Rows from expert 2 of block 9, named by matrix and row number. Rows with one number belong to one neuron. Each number is 500 + 50 x the weight over its row's rms, rounded and kept within 0 to 999. All counts start at 0. Numbers have three digits each. After the name is the row's rms in percent of the matrix's.
# gate: expert gate (model.blocks.9.mlp.gate, 4x256x256), inputs 172-255
# up: expert up (model.blocks.9.mlp.up, 4x256x256), inputs 172-255
# down: expert down (model.blocks.9.mlp.down, 4x256x256, transposed), outputs 172-255
gate.157 097:462474527527483467413523414451462513512525494471476562546484437561370503510425492429567514470521606561481556453608648429561594579496513532496519578474509441641559573469508498593478417443449412479482499464504587441491499538492497453448508489496487459556
up.157 108:560432461461507505511582495476499550461464495522489575509462510529519523581436490492567529488499497542493447523524551474602438434520598535456466602502512509593579487538511540470456501514493488447543558557442582423577448537563477428432422428508427630507
down.157 105:570504458425444436511529541497537622575572527481414471486537513487483533523567502463471395503490418558490482512474523460514464539533480474551624514325385491458552530455444481495613515578510562406492504621488561517413510445435559573472532438429571431488
gate.158 111:416454563515472578501532470510429493454526511468515507465521389455482457409522509579544557567530420576513507528512512527571488483477455494469475545488532515477494494494497523542415532584518475488555504508565555537565458485425583449505522505529516487559
up.158 107:493468466463496512507564499499537511439572429606487456457511422523500522447478346487537628515535451618548510491524544491579564501483521516536514522533529487551468533489411511532448496527521537488490502535540556492514616530502538511566445465417451520396
down.158 106:447553464542550597594557442527517456480439481505552579458536549469501562508516462485492491512475448421491468521529542473516548462409431483482444502596498441404492423507473423553569544535490439579449410504508459448531492516521442473485456521465473590448
gate.159 096:433459535541521592443475484462531473523564539460516543546522510552520564435466557505528428482642581465485544467413437400524452604418575469553473563487512555507529549579590503552433452462544432511543501526527430545530557491475398545461477507444566425513
up.159 099:478512436519554496501494521546485502523525582557510455484447476508498540452429487477551458446545457546373531483523509534524501496373497539501476438494517426525476456498534421473556457398565456514596552580511496582566564411550547537420512516441523484444
down.159 105:491426517553465490545465536523556539501453474429435513494441494440516483423513510468449483608459496515501534502465569503583586526431485569595488485511547459498470470522516465439554437544582456421479543423669503532446483531501502545527473450468556542525
gate.160 099:442427514541481549511479479519512439553558410526537501458506555544464506553528552489512538578445567530457523523464565561536439543475509476448499542487477584509470603425470520514539525540495564485488495434454484528532507420424552509472593531479507433541
up.160 102:501559568515513605516494462453384464419491531558531498581541546478517449438499478520595504399566475431481485444485527436478549441434582526493455413560462448581534504471526575542410458582547530484491453491557499413502539536519465443577517466385479529429
down.160 108:446514578461463477522493445501498465451488516400514445450539473579503414507455571521499407474630433464430536406471505573534485556469497456557506484541544463529545518600389492417530429527536494629514453527561461473480446509433527443561509512445450380514
gate.161 100:520541542484499550425490529543468424495480533532483454478453531532509503549520477514507489512472529432486426492445405587465522500514603504470520487533543492480462475498529411666560537541485540496496507456510518577439592615530489470390518464479412477488
up.161 098:493453451512535478455650515566483519482473441505509550507557449402519494542486510520497476453451574453450469484515554543547512450499641505500481437468454486512467469481493557527565397460524437379549476455563405539544491535563512460510464556541539559414
down.161 092:536539485500494527524530489588529460485470441473472515538574483429513505566476456593465488447506543483545446474455542560417467319528535450437430498531453609512491537465489528513477531447447513467551489518509397434450413454572539427506546493651531481509
gate.162 104:550497533459466512519542500557527490528613437406481480574469445446536582475526504349539492519539523386436469423438456480454520484456531504523451503470504520393469575457407615513564594409389532480494518488602479450479473622445506500475481517479497498457
up.162 105:409482497495436462471494531575503420528581503479498479518510337483607624558526491395560528531515521426480439474494467510513589504420586499556500590519565536458527500534502482535487480438416518452536501534567432514491457548491454450471453559448467503415
down.162 100:506453584489509507568481601468532582565441493589417471560411523502533525456412443508592463499550510419377478580601504493604482497537442480508515392481551517525523591467548497574513508552551402540400347608427465489486530465384429516512549492455565570476
gate.163 097:632496437548489553471518542461486537464447404547477516419522541440614601558565573532495525537571503493586503522400480648512485558530529486466528502477474540511484500458521521430465474542572512530456435474566548442523525495506446537555506485495428551518
up.163 095:370558615478523514534508494568492473470434500437474531536519490597380503539510387556512523555517539505433495464597499374508510410371497460510508468484505505461473519506533454428527507387467457507572509485546492518508488497500486510477531541526498537452
down.163 096:522562549441498493462488532531599455418502485518495553470459520395514461505436494456493456531514437584452551514506443537511469534540359494428482414464564431416507579479465550477558527470572523565605413509508484498599539496411572399544487420439473530412
gate.164 097:532500463550582440515418523457551529409540482436456498582545541465582535435491359516493459533531449613476600456524485493492450547411436590487474513513487565602432525542455536469454479564466519498445502527470431494515586583477470441568448484427525471484
up.164 089:533462506463614448408562421446597502461578544509439505516506496456525583484506406644469516431539430531462507575521493467370426586529479559543508472509504417507421500574456546417504460512487467439436565523565521550541537557494480479575539438528513484572
down.164 095:483515434622617508454518507504489488419546517528582450446549591453460505454463430512492525482471484485513522449465523439488461392473572511540608513505409574506488507499524482449395480486550502565498487567538617464428422504408511455512515491573530510564
gate.165 092:423478497439448486547584496470462554430517427507449521490603447501449543559459480441554590561496454508545515554472530484477610467560476549521565445526494519558505492536564599471525518542521514457508547524531519517468476514520405525417501478546416515412
up.165 091:476506519570504515594529528520587568498405493511545541440376541423400487452512578534554436513461577539468476413533501593506487463503431413543464501480486517469496518492506569497456469483471399436495520531493386566568486518489492544401421561426550415459
down.165 094:549584488489555493533436555513574596511486529486448415497505448457526500385511519499551470560549430409459458432536531414490436498520432472462516503458540469505511533469521515480556480517474647464489525513523542571464471497460534494457483500481552560470
gate.166 093:545450533515409525441569470506506440488448452547481442515502478497494593420515561483545473550435512533499497518530515529517480531632495457477474454431512541513524554556509471535513502490494509512501498508512520436558456538435502487563493505520564404501
up.166 089:440542606551410530421536459481447500483515501562547480626524554533473535475500519535471437427535408543480519523508475486505519573459542493558562493457551459523550522496534475426527447391481589485596539531483455571569430501442528509519445581517544355429
down.166 103:453457501444475557517547520523460552472562453562503515515497485588499591572464516498441503532451566464414552398568505408419605563394523514455488494500490529550476394563494484524496523472444499497526514496436592414454527456561538586493522496560508492503
gate.167 103:625524459459500521628513429529491418541517451502425491434449503498477446535500482454555488438514561602538495467542528528515522528547434445449488483465446444452599464606507605545474542610460525575551379462533483494521510456421529454606554585431505470424
up.167 097:522514486503604537611508512463521411496527511493485422441480584556448450500461437591502502485521523559419542444399497452431524597538368515441541457429411475437545494539512455571415566574528508415554470449453501573530453503460517391492521451459473475470
down.167 096:535504532468499440486540530488500438499401541503476402592494511560420523488521541564446532417526537527452438592465535547432577450576527524520461507412540445476561496516434455491490558543542516398457523464526565444530506595531375450454442533476548501553
gate.168 103:450491507566506481573372514462469451501457484518545529459525528502539425574486479460560589520508437434512471518509484588512540417545392465497518455518473401488543531535450553518456529550453573501521510510505591490537512513467437385466491517526532477536
up.168 108:451467562524529484570289586510489438481533427511419517490460510531551328565507619537526537549566508419500547494588470558566531474534460557511593544512451503439553470479494437510530549474514508454486499502480579498563513565506520411544502433561549442515
down.168 110:462541472467521472509479514581520460463552472468505445595428502496419563439427479559463421399437549467490470489494503540556564502560450539545614566462490435486485475631437471531550550446541523631484442448485471501528521514509448512506510577537497486550
gate.169 094:506525505389482441489501500486455507493516440463549462471567525429491508492591542513490479535514496454526481537492564452533516484462437525496537490521480560496551421522511511607517558489442484396557493494436451591443460538532470433554470403576478544446
up.169 095:491473548415448459509491467421513496521474445488485588534523501428471520464543531527409521548525495523567458561453557485570459577483465480500512551513481570507544475465484483566480596484525479378569435507490409584412456499488435411635422422468413507501
down.169 104:511613448488487532480542395466565593505499532532529500539489525477535546614559531420530497502464417481502446497495488543466376607479459459495489489555608563547404563441505477464434395470472435503507404353526575500462508462580463530510516519514534481516
gate.170 102:508537495594536497533488538526456512415513530576343567535521473511461488537544537459483558559531472432468565447515540537497468540521433550495507569441500555482514453464549467524460600509543538517438457424457554499566489459452493522411400365546485504492
up.170 106:585485571519422477410455486491447504491487565614479402527539562439507531432601473467525473537465522429492534428510520488539492421541580450519387447529477532465493435532569483520389469536536559428451495440461467467512445573519478494342541580468489432503
down.170 102:528495456542552395488424521517498532454552617543441462484481516552497498515502558485531468515433448495562505523478633473593563517486470504556528525613447505486448495549548453586568594460517404478532421555502562462574503484585541532580576468483560521467
gate.171 103:493480538460559470482509512571404551568450506466452432500431601512478510528558445500495571545441497392477473518607497504525458538525443605496573414462423519503476466426516522417605440500522470520459488477513445565552476534468474478490615512478531509458
up.171 100:567511403468475561533464471447468491507565544548502523577482461489498533526349445496502447515549482467521509467464518498590478391439528427545473448542620483507570530552452399485447463457531542479534473489429463442475487446511515584518427509505550516603
down.171 105:585577537498426511576482455625495497458517490482507436493581515513554540542465454591536558518490404496543616469464474555514499474455538547470528501503513513570498488468468477604487517569447511521508636368494570574518476520526425434549575477538536468581
gate.172 106:617409551545507496533511495586434552439497451533564542538465497516475475537534501480447336555489499424367497616495417508582427370451534501553448461528432516518471497478501531515467440710482483474521537537424504475485463444566506522478495487516489400530
up.172 107:521499503531498526494558552562404443477507566505542510472530570456512391512477505468472511499457508511541481523524471515424466373537481535522484497519555540538546472546490545527460488433571390508574546467471514495559407568527456513402510454490541560490
down.172 106:541465531513508392496573455483564533534455584463488511445488462515572481436406485432507515562459451477512537547543529525360509542463515552426534476533524518539596546516455450475529577490446556612472566498552541513529470548493460478454555537411585437491
gate.173 110:522459474549512648512466465465576558554483460358476487406425473405548521463436478485487520395495462507491402511560550545464514465427490528485478497433537472553487611498484497426530489525436431494505514467541560422541547473402487583543563438488473454554
up.173 106:537518514459425417598519519541432434466545541575463490491531495569489457444579486578544446584491494538480519549494518456557564440549450458529572420572517449477478455474591555526500443485594637548485513548456464503440487439553491407393513561524453595470
down.173 105:482453521558492521517439437533486514453590453541531445517545431358458491581542582521491558486495566606466598508396490542515484414562492505539510524483488494489496496565521405514475456459528411506516440505470515552461511532534495448534458425532514524565
gate.174 099:643533409521576490528518543499536497552483522522512513505409551432477514413414472554550521503490427484561530363470406570492525569500419457461451535497476523519498528526466568507414535483456447525597470497531491563491443472530510436587440491484523523532
up.174 108:419528543493479482513532499566463411453440566470426507427558417381419525503530512496501447517430514571476560500483534457470512440537359602489389450524489492469519552501506508409522543483503528564454536581562385456523459522452499538584520454516485448441
down.174 098:533519493506502449513450473424453390470573451528468493457501527476561466511566487484493542468605600522546533501544465520446408524479517477532426459465426477489528499512525464533509528443526450572538535536387629540511482389510483468582472454564459417494
gate.175 107:423470504468462573408537543503499500557424562480540516465535498372509462438524476535552408560464466499399490436517407558504506473489478496518564594556524564540534516492515526462556575547494443424531507463527566451495441550553484453480477471560519473560
up.175 103:405443544488573494491495533527470534534496552480595537498519536508441534586490451401527507554555512524452529492512588522474519522571500517464528526583473571554435523498557424560492511461548545519616455604506461554569458492627448458544517538490595519603
down.175 102:460564493485558505448533513605543501555576476400424495444576519506432513425467610563513506579496530477488534520460471501549488429501488534490499445479450527492427497330527401517604471507478538534491463516542462474469483435481511561513446497480502574481
gate.176 099:420514538573538418551461467488545568551416450565480463460512443469524566532396589444576493425543511527506427524470508465512505546522446530517488540559490536517522510485442488542531563560503441531461488494536535561483461485425413489479504566510546566455
up.176 095:523545618456427533507556490468515538533533480438504485654518536493520523433576450510496475498385433468462501450485492473450536550547422473509568401423480394435557494515493479505542470374575491560502534512560438501521429502495550495444513446447528439459
down.176 096:573499602426539571487466524418521549419453523584450458517506585588435533452560476485432508558434568470487493451567493408449508464416378460516427531523524440488577487503525570546430487481485520484510518480485525552478493473478482417505451399469532444549
gate.177 105:467494541541545513541530509555537449442627452457562495470400493451459458558524479538438356462563566446535494453477572527440596518378515463556562574567553508553452580441487514476528540495530474479491568457476535380482464543484482448608486475480578506514
up.177 112:527468496482510466476562496505514510559523491420509518373510515517481459501593474544536448499550486501570563483554469532484493584347425465509539569455481498422555434501473520404620582473479518510591510472467541392474517501454485486500530426508549568564
down.177 109:528522598463440486545510492478551542464377424541516513529550446484521460413512461499553491517426493519560489533501457528547500458538441472504577492334469577633589430556539545466554519422565457563507500524515450456561461524599602525436504577458486461527
gate.178 093:506462558529534490520496469442490477477607493504509498413461507504496496394477466631427441441522498416507483553524639432484538486462521488609489555512544535470404595455493459519576444497439542518485486498486526558541461564593500494592374452508468422564
up.178 095:542394560609503553564482446512539486434587525460495515485435509473497530457470507536484421496456560506516452570497531482573562485490566518600459474451466484495453626529457417490522466496525550525479496441461555654606560446521548479455457534460530507527
down.178 092:596563484444546474509466423491521519538512525642535550574547450551502499481501503449489493382571577535410503377524594517494481526487535528417527531370468500487455497497531520556487488512413502445407562483458527448460582451547462471485564547593509449440
gate.179 099:487404535488492481523519521498503503437470503474529454488466439484426560394551447438516475498447688632503578563514449534495424580478500525411489483552394511520522464542410501440565462579497562477491481455502472491451556498476504510612466523460510589582
up.179 109:454533464519555507524507548525544489492619516430480536378519468437547547507542549482471522529493527472443554447493472441533604475477450473593588493471493443582442506574469503410483495484487474515513522448478456398527446530535450470400448449557573551474
down.179 101:415481481433481489503511398493480516504589516491501379474542434641486575457491552526469500526572489505494520417460544475507481475526482539501468561534563544479464367410478487467508563498414483489547538441505485459511458458613520511520408543520529483524
gate.180 105:528456553574513405479463496498517495459492511500580457593487503541485500485470463503495507388474435537414475437491519516596585486461532426522532480565449494466559575495491418445477515561432536570473462528541556523486607488401473538504479652535459410482
up.180 108:502438547526376399506519555521494519469531485455408535524583474572501520536586443552466455469492535476513466513511577515471516559366625470481489503482514540551545399508578482589485563539485459489427454556508572392550476473422518527473438592414461389454
down.180 102:432536498537471510513494632622477455510531451458470524452560518491520576425587476546459452472585543591503338522467472514486498531400517511539483499473438535422600488507488423518496494417543568450478548461444526533575496487462476420541413487428416540497
gate.181 106:503587529500479478410507495486522631529494473496515484481561571483442430457539517495447531575522578493516509480558467510475473492475510442518557547383526616412535574545517494480455516475531473547476471542464487461478513479457476497486530489471481567521
up.181 110:463450474601427524491452463469413334456452518429479511518375455526512587551484508437557340521562497482561475515474507431565492552490545503524556531578550493635505463433500534430577431487537571478456553448532582480521473468521465495487510478528451423530
down.181 103:532589515482458554556503473503425513540473480394478506591473470501532548529476548467575466432474454572439414479532565461499457506452515481510487462510523466469495494542496505496543519541453515483541464493603463439475560459584533606602428508507524525520
gate.182 094:477524494474477555477532494527503487500518552494405510554516462576547492429450561529554403498442546512526483422535351470489456530498605455444501402483462469575498569485577516465529404492574512482603456415466500522538502504567460489465489510546470492429
up.182 099:514577510464484397524596560471556477533505584448425445472459595458513574530562445436438431462576463562474547501439477453473527560486483384480501496499490489524477542520545544552413523424397524594482454475508467491540543486514536526610464526405566484558
down.182 100:423472456518566531540522456473477453475469462535566586458527424536550485485404519434519505544470402473449466533479559419487547444510515447495482542561472509424528559523495446492448515464513367546461468479515470435551454446448480434612449565448492485513
gate.183 097:501482553567400488588474576451594517509462468527435530470474467578421506472542488520534402506547539471542463445482492603488559539526501500494561452518454457390491460535597472422575565521613436510459509526544396556484513473530445532543409523540488545376
up.183 099:558523590497392561501415539497567585461501455557419521547472493551567480412555518438508394491536553445484477553436524531531548540481433502455553482557522450433532503542525488462560473538586387441448518561516477562551522496594508533432464514553397497409
down.183 099:500507566453495560520494478497476444549431468463430492522460513496481593412576501469580547490567433448510473548478507496493436497524622581549517443550515587478513454465557488555472647519445553482508583523499422459488451516449502433540367575558560472513
gate.184 098:454568466443532547438529553548411556471502492541442515461495510529505501424502525548454537471481456540468534508574480560440487524438587665564500562498512493494530502523572519506449605489553441525517418558483557468618535482452397510550498469458568436569
up.184 087:601518492566592412531536535543606505484554485504598470583560559498506542583542481464569519562515546419469518492526500483547549483482478448498513491541516571528493472558457453481464474570448500467502499499456511528398447462587549534491505563577448666463
down.184 095:525475512475451466542613573445574530471530464564505491426430456529485380487430548468522477453544546542436549463499561518411557531678523434526507465370501537492441536535507485501533395590469514493513563545526594542536506535521509439517541559473496467501
gate.185 096:479493497484471453559455556541529536514444451492468605607455518372546382431570572436464345519517505556487467506475377455586466637490559458465475472422434520445528523451506511423571556463501540559486564484454552570523537474522488523480493493551508451524
up.185 096:500438452402521467620522491505575473449456529470523582598488569431451527452511549566419391568491501522563451491452433366608499563534536492409539527470454518428457491554542406518542580504513453587450450469453514522507491480449510536559503453528511574510
down.185 101:511510589435488490490551420488399520434499542555511542419453434522470472477408519523461498494476563516472450629573491568426497478551455531503503474476522556491503497543543493585536444599561382519509455534462484452437478496456550458477519456573452381521
gate.186 109:444427479499595514562558515538586462532587505490447487528518503459502498461530506434455482530430499533498481420487549486491457459434518530509513524548548495443460575581456530472591510474568507517488503572576454439484495481516416543462444447478442343482
up.186 105:500563494526459456521377545571432543438556492487586535632547499496570539520491522421404584474532441533469508454495533434471495481666512597498559536489506469457490523526384551475512479544469444555567554489496495495490491440517455506475495448481544541572
down.186 100:468453502440569541533476449522488610598488546501535437448539550601497461546504424513441489549489484523507490631444539507535588538500479480505457469475504434532555543523542536511504500536515492565560502484426441441414551508462526569510522562423482559566
gate.187 105:479506508512502461488572510461433556521484556517533508485341557563511504465499490442483463545501581425462442471499531313578517547503405520578494441514525486498488354468474442502514491440510498548579475584501487523496558628488590504456468452523467542463
up.187 102:480457554487546425526512503540490536563451491494531510473411517600567527510545458473461558490463515451487499439478495329577444470557504545588485426492519512521480421611472516467510571498474488471642415478446475628470547656471538469468523469539428451486
down.187 101:538522470490542458455444562543499548515415489496488514553457387462508513417542569517528450563491511471570510560498522515581494477540525526559552559412492474599516455439464397341470544468450537454411489501622452519480514474523560478536458473473614528378
gate.188 098:434444632514591422456448494603510519467512554499428548503576547485538534581516509447484385488466473483584512477490542398498599470515548410562424563538542533535491391615465465547468482563511438405431499548489491437528459511423456446513533566460544576534
up.188 096:515467447639566520525456517477434468549530462469569490493550520467467441438463572511467430423543488460526496562574471333455441474457520478566492465475529524563535535403505534539505419561540594537461499610434379420495463529592490523479468581534497458514
down.188 102:528516520553520510550507496434501514519541569440478498536448561548578542441495467527497557570516503470392462538505610459427583563454480571491512495567501553575449442441547518458470478457535416554592555418460448513485487545532512497559515479594477507513
gate.189 103:397497534479472476637434447446517480450508453504525590472519500562447521446533522605458524448543546497487461524491569571514468452475541495546512540511390427607421577515471525419451535505526474492401483558561561499542420481586439486539485534439429440393
up.189 101:574501540428348494426485414489515533534537549445565441467440517455419410590452446452516509522391477516461472451521530461410511496549428537501488510512590516348460501465507557520514487533436503521546531541473506534472565505507571512528478449498553560532
down.189 100:485452522449501435454517477498437437372594507403490600429519470545545543451530530533520536587435498459465553474486520520520485468569562470539575536479626536437495597539559507455541471584566478552532478468429453506433511550499499395513472515447379461485
gate.190 104:430476541484466578484533482560511546496459510465445511450548451580491528455421545475512545468457660486451424535480619553537502476541506601581504523503494400499491521495494570541480510446427515522485577580476431419554460509467480580434481469389466454539
up.190 105:480420488421536546515547497507522587541552496515436466545563453504590471478526480513441586416553518473438517469575518610521438523589526526578406480551481503466482528574490546445445628493503493508537453470444516554447514565440495514470539405436515512522
down.190 091:644632552474412499504496454524448455513551459563492489476452497466414470463565419531563531460441555427506503500476529433427454501525515431527546491447472506515534447543476422439478510489390467566458647511521413463578459451529445463434519493547486518487
gate.191 102:377546469480401541568492553453505406572579376479471540482484494562472414536542475487460437501480540559443563500438563499457510472500468460547550533531528509467542541489423397535477481424511505566533628448520463485577520511519571539489545549531577441500
up.191 091:618537488484637452452477383538486527513400582587531516534573419436473554485415487473526569487520458469576454506536474485509506557469539585415465471540406489516451474538566572483539538571563547471481327451482518492419485500525453496502438488433395485535
down.191 093:444530469460464507462470490530549470488486476514426545553476497492611562583461493537495447534495458423463528556468569431379438455547461446500551506538489545459515379586420539437521561454472495563398452478467569476584512474552476463450476520504501513591
gate.192 106:464541556493508456457529503542577463490457611485484539556549471529526488556497501521431487557370369578450480475484504510461463505563579512398436424496449507510487513566488492611502539572507503503517525420436498515498497514467511533538510544497496503462
up.192 101:508552555475555472414412495548545568497512507479548571504554459502605518468488469455525584463471526522479460488528489433486521473430487550542513388601489428472527507587599496523516448500463491474596556475481538451541468619473456492436535483520490561441
down.192 100:491483548562517548408527431459447540509563549507465572532444562547436477490551569448536459434517536479531556388523521544449493408457522526540502522524486496486490481476484480576479522481454506536469496561577462496518619443534440544533524504505469414376
gate.193 100:534543446574446437470525479523440534562522551524532553572458519509567453541480499451487548536505533527511538433463415465459482477558497590460425532469557546571497569504504488554504422471500571458542459454614442494552489524521499543481463418458556517415
up.193 099:460430450507535523505490452547578513447465517464391437510402507534520541499452458602554458489478501474530499571527429499468570493507519433498528527430480508492533530490538539333515474561477497520438554444506556568512447561504471524482526512480399525498
down.193 097:349467567488484588468390527495554473488501497512551515470540519592438491492465471474440426383568521452557529485517516505549469568502559464536590548531572569543561465534574485509548563501452511548587484454482507481568534478563520420465562465501527594473
gate.194 094:435519485502503550496551510521566497505514447534490470564464530443557532405485490621481551536504555540537498448527483476478553597474467548534460539541545482546512415593503459491567491486495471465453537531532454501519494500431467533498469491540473495613
up.194 097:425485465549549445540424563482545466490458455470488391635570473501555497444537442529549565547494463534481485431530496580534510508540452503462540554503478508562473428608482518433470514561554462453332545490478459536492475527450541537438455554467477543535
down.194 097:461448547425593489514521513536498537541539431598563587488522565468498572550498480395515524423549504488452489506405558439491409521432599494480450511499477505554544549490546479567480526521518428522462479646421439507446481559480508513464481411519514498432
gate.195 101:584505481517476497438431464542434455492476508468456466421479558644444443503442493456464519463474606534529440467493485502487518490514541530559539437568444551487538424530545555476413468576576488518526497494522440489551488479479564585543466512491399535437
up.195 098:550488496498509496541477471546547575469437476427531467523464429454401541512516451340561498479439507498499550518491469541438486478481473427497565412598549418430559556599545523461492503505445553432436507596486460423507542486433516527559561537537471455481
down.195 109:533429549528450519491488463469518545540513512504416418440457484549481538556421575474493493561459568506490472472477480518509460438624551418462500438593474465464552571454453506453513509546437512449454442487595572435561511516476534599479516488393508470503
gate.196 098:556459533451427452449439477556445498564457447535471552498474494499480469537454516489507504481547532535474521499469555489472491494580486583493555517492551565588546523462443583463577513539438441501530410472578506446486483432478475524359553506364538478475
up.196 100:549477548489443408566568436585512518443568448482539518496490503427538543511466516460457470433434523567484465549512545475500542432527506542617561502501543401555421443616541565505551450456467524483466520507514504423544534473438484573478543554479401544522
down.196 107:463474439472505524560600465533555479472499520507505481418488519493533504546439552464552514468499507507521477565472457512559451422497589506473493508474484464654574568497535586534545447520479504515569553549484533487667467507460571412463457488517504423508
gate.197 105:448540482533528467463457507474411516528521619445552531531553520547524463529553598485548461606489530509524574543508570447526491559417439549542547541461487537554494585487506477504454408460556538532494515527504541552475498538548417537583524480575511419619
up.197 106:563463390517516512567515498515497465506427558566535520492533458456497598553464524446442574496487478453505520489531436496492467567411528504405572381472489517421529466534494550485450449492518558590566493457441494431536575536451535461482517486532540523464
down.197 097:530515523459458538440478429632453498470481443447488490494488518449552472499616514609525536394538539593497523542483604452542536522567509493548442443532543512460611502499511457466485494556452432481563492578426549544455418451437508435490635476479503440481
gate.198 095:478516453604465605463430506544430457468586521401511491497652535433549559540545555518549453546494452512508524502451570495535577454446505383479581514495464474497474469463507557453605460447519556489425422520540550431560468471558511464520491526541582507449
up.198 097:503451505513404537458455537523403418436572487471477489490521500428475534577515493551471455549512515490476601548433646520457490318497463393446568430503502544510502509485575477526602490536452566547466456545531549465479503528512542476480511519501669547457
down.198 092:462537489439528484431558584478488568528509514488465469569570464555460499506443525473354496450546382492572543492415477450440506498491481498462430424510633462398558430428431630517480511545494485516559511520594538438468511533459492535482495500574466468451
gate.199 102:465465494590519391406458503539487510479469460566434504451535604528518477554537606508525609573534482519447486462499590497532428470554508527480429550432521566503510416446556468488455515549477418515469497506491571464542515551438493477518408538517448450444
up.199 110:609486507459482404544579536531444444517522519455553439427478524585548486511494435484451509507464484517526527482550556501588414471470581517485581503421452463535578471552496482549445447414493518357528457478526404519449555401604464531516397494409503523536
down.199 105:541529447556435468497452500450495424519472454470464473513522492398434530464593452477445504603595555521566531581477507512515509539388554433431573508511564504533581461535483496583527498502520577548495446471481442487408506561487432528546505466493480422469
gate.200 096:455546509475439469490475520506491518467472462459474450457492468538615591469513498542436545509537558376450435443490580543420469568581473467572437526492492522474554509458502516457515471485477556479586440587510577502475546566533475539591401457465551488544
up.200 099:513408496575466546568477472579531426497569478506521488494548543488525478570408452473489428478452606432484438396505531520472455552444488543474562495427527551545500524489427420567554448559508608542506493487455529509471410581531524535486477588467470487523
down.200 099:453543479467548516497493523543570536502423436445426512463527494472479486571506504440505488506572450445529589499504450601569573471521569446647513477474569434546452547406605397556516556565574528491456446521461363506485432536444484594532463494462432565516
gate.201 105:360504480529626506550381435480457549570530493443450485500505463539448525497452539548498410487464544435678472481506498587560492475544501483567496511486416482515549511610418450513456524508441552444531530599526577522499506475467533548515441499484515471520
up.201 099:596549526447417453448602614592478487406525514508487555513539597490543558522522468458476451489507481590378572533494497450418487471441459482482481432486582560497467471386561501535516439509536370561525490399505464502473472538531462466477502473455503581572
down.201 093:509459575522477477456548476553549515461532528490561483444562425524437461420492536475506480580451464479457505529564582522424491452531502536485496491502495605435542509599467584523517387540559448520532531509512429470502579505552438431532627541405479552473
gate.202 092:476535425523381494529414490449572461488548469478476560510543561508477421485507521459434437526461476492503497541491535476571505567487467552531464504503434558514526497517362483447468586507564503543592541480500546522466511442518544502491429497484536476397
up.202 098:512506461480498475429628527472474515512466512552514471477397436504385541520498491492564547477546513452535434497462467513490475354564539519447466530525552431604516580516539448499589460447457483492456340576549502476570543522512504517521515425549528452564
down.202 089:527451431512483448414552541537507497488536472442567607478483481566535465482546513507520541520496480549511466411537510458440461531489544492478439524491490514518474632442489564388491485523508401501563521531418538434530421428549516487537512554550504431512
gate.203 103:559489447539577434507537474485501448580559468501437508522488481448534462490546536492509416502543541486433462429480492489496513530459470504486471463547510545483523541425500562501440421492526530570442534453471567395518400532528482426484508473641433522630
up.203 103:519494487483395490432457552560435426513553506523571446458524502441520470510509485484509472414496462509521464569495515534468532607635539382493473483528484542558539506494445535460491395475521482552491565459461541539453552510482630449502444470562517529466
down.203 104:519529561487503465564501581505497509599608459519505645492560490488517444572458474556521546516580536476547513552467497632497479500515536495590554490492501460560477442491474517573553442542503475406564534580519543546494539537562475428524394501572487465551
gate.204 107:525469524614522526432410552465539512486562480580512520536468580524471450490464459467537456497487525411518530480467506379477390513419558545541451471455482499455573569463485528578525407489511470518471585414522552530460424477534477514425474554521473544575
up.204 100:490555514484364485504461566497585468575428499502462529515499584512503500401580468566546557514493515563468523451530480547513488681471475527554429482489446488469616531504542486519524468493428451508499567516478521544568538512512471512595576409506389546470
down.204 105:492537576516577583532469524612569432533522582394637436470588429557500533487518585459489473498547391433507526462551568468464626407439533449511484523547574546544509452555499423455502457521582542490519475570500508466561520554510532418431475499524592447600
gate.205 109:505466521540435541515416475543475441485491472526502566447446453536486492476484447420463476447416571525519482488527530536492554537441538530478567464437484547503483584513586555448381523520656562590462478556469575468548434450514460479531373536510577563513
up.205 105:511520515526479622494395454495455457466519499490595508416428441496473493546549437463489495477458492560521539528556409483512605461454532536496505523446462488516535494563529511424382489466605533540446457446480518520531512522454461480543468527583503482457
down.205 095:472591377561418510497535446479531545471505529502445545529495529519522476507476548516439606483523487431509471507366507527415551515483443506563473535422547488530489492504465567398450497538523573446536478514610487513472483456493529408560429405522506516520
gate.206 103:495454543465515581610512489533493537527496538410417513580450533447437493551522459542540480447506539477559483565552500638479516515550505439500596622442526471482415485605521512583567521488484423546468620452513506466512467474508434492538531518515498489466
up.206 106:519546560509467483563531475550547508492437474510499513525484507511574546494492490555428433545520418465462516508539458464484521510527474502534521482555411444509447483452429501476535441528512471499491526645557459560516447505499531468493481533560493568424
down.206 108:566500520532454564445497543498441516582462523571464458532444528518520530310468506491532456462477502495475520413556503567569433583570455530507507454574510532490480530466419546453513424575426525528540453425447485494494541485491509571438375422529513446447
gate.207 099:521553459511614428543490499510436482454517456453470506359558562460618591560505514523508475513527478517459511440503556541484557645488388488411504463488509426430552500521516510570448653485438505560497509545490504456501462503509510458430466464528600527451
up.207 099:460521504485597409514575506500513478504472564451520535512460459390531431545476502556438514343465502427462506500504534490527492460464459455429599458473474508412486436534488506473552462441533530561482513547496461396461515491546441551505599421544468544506
down.207 103:539519488373498559521538485481547548608558447520385452490501573525514464567489547420571422543482472537368530542516495498533537499484536477595404419477521467514512482524545432458520473574451492540413481588525426551453503478464564407514555455459425570560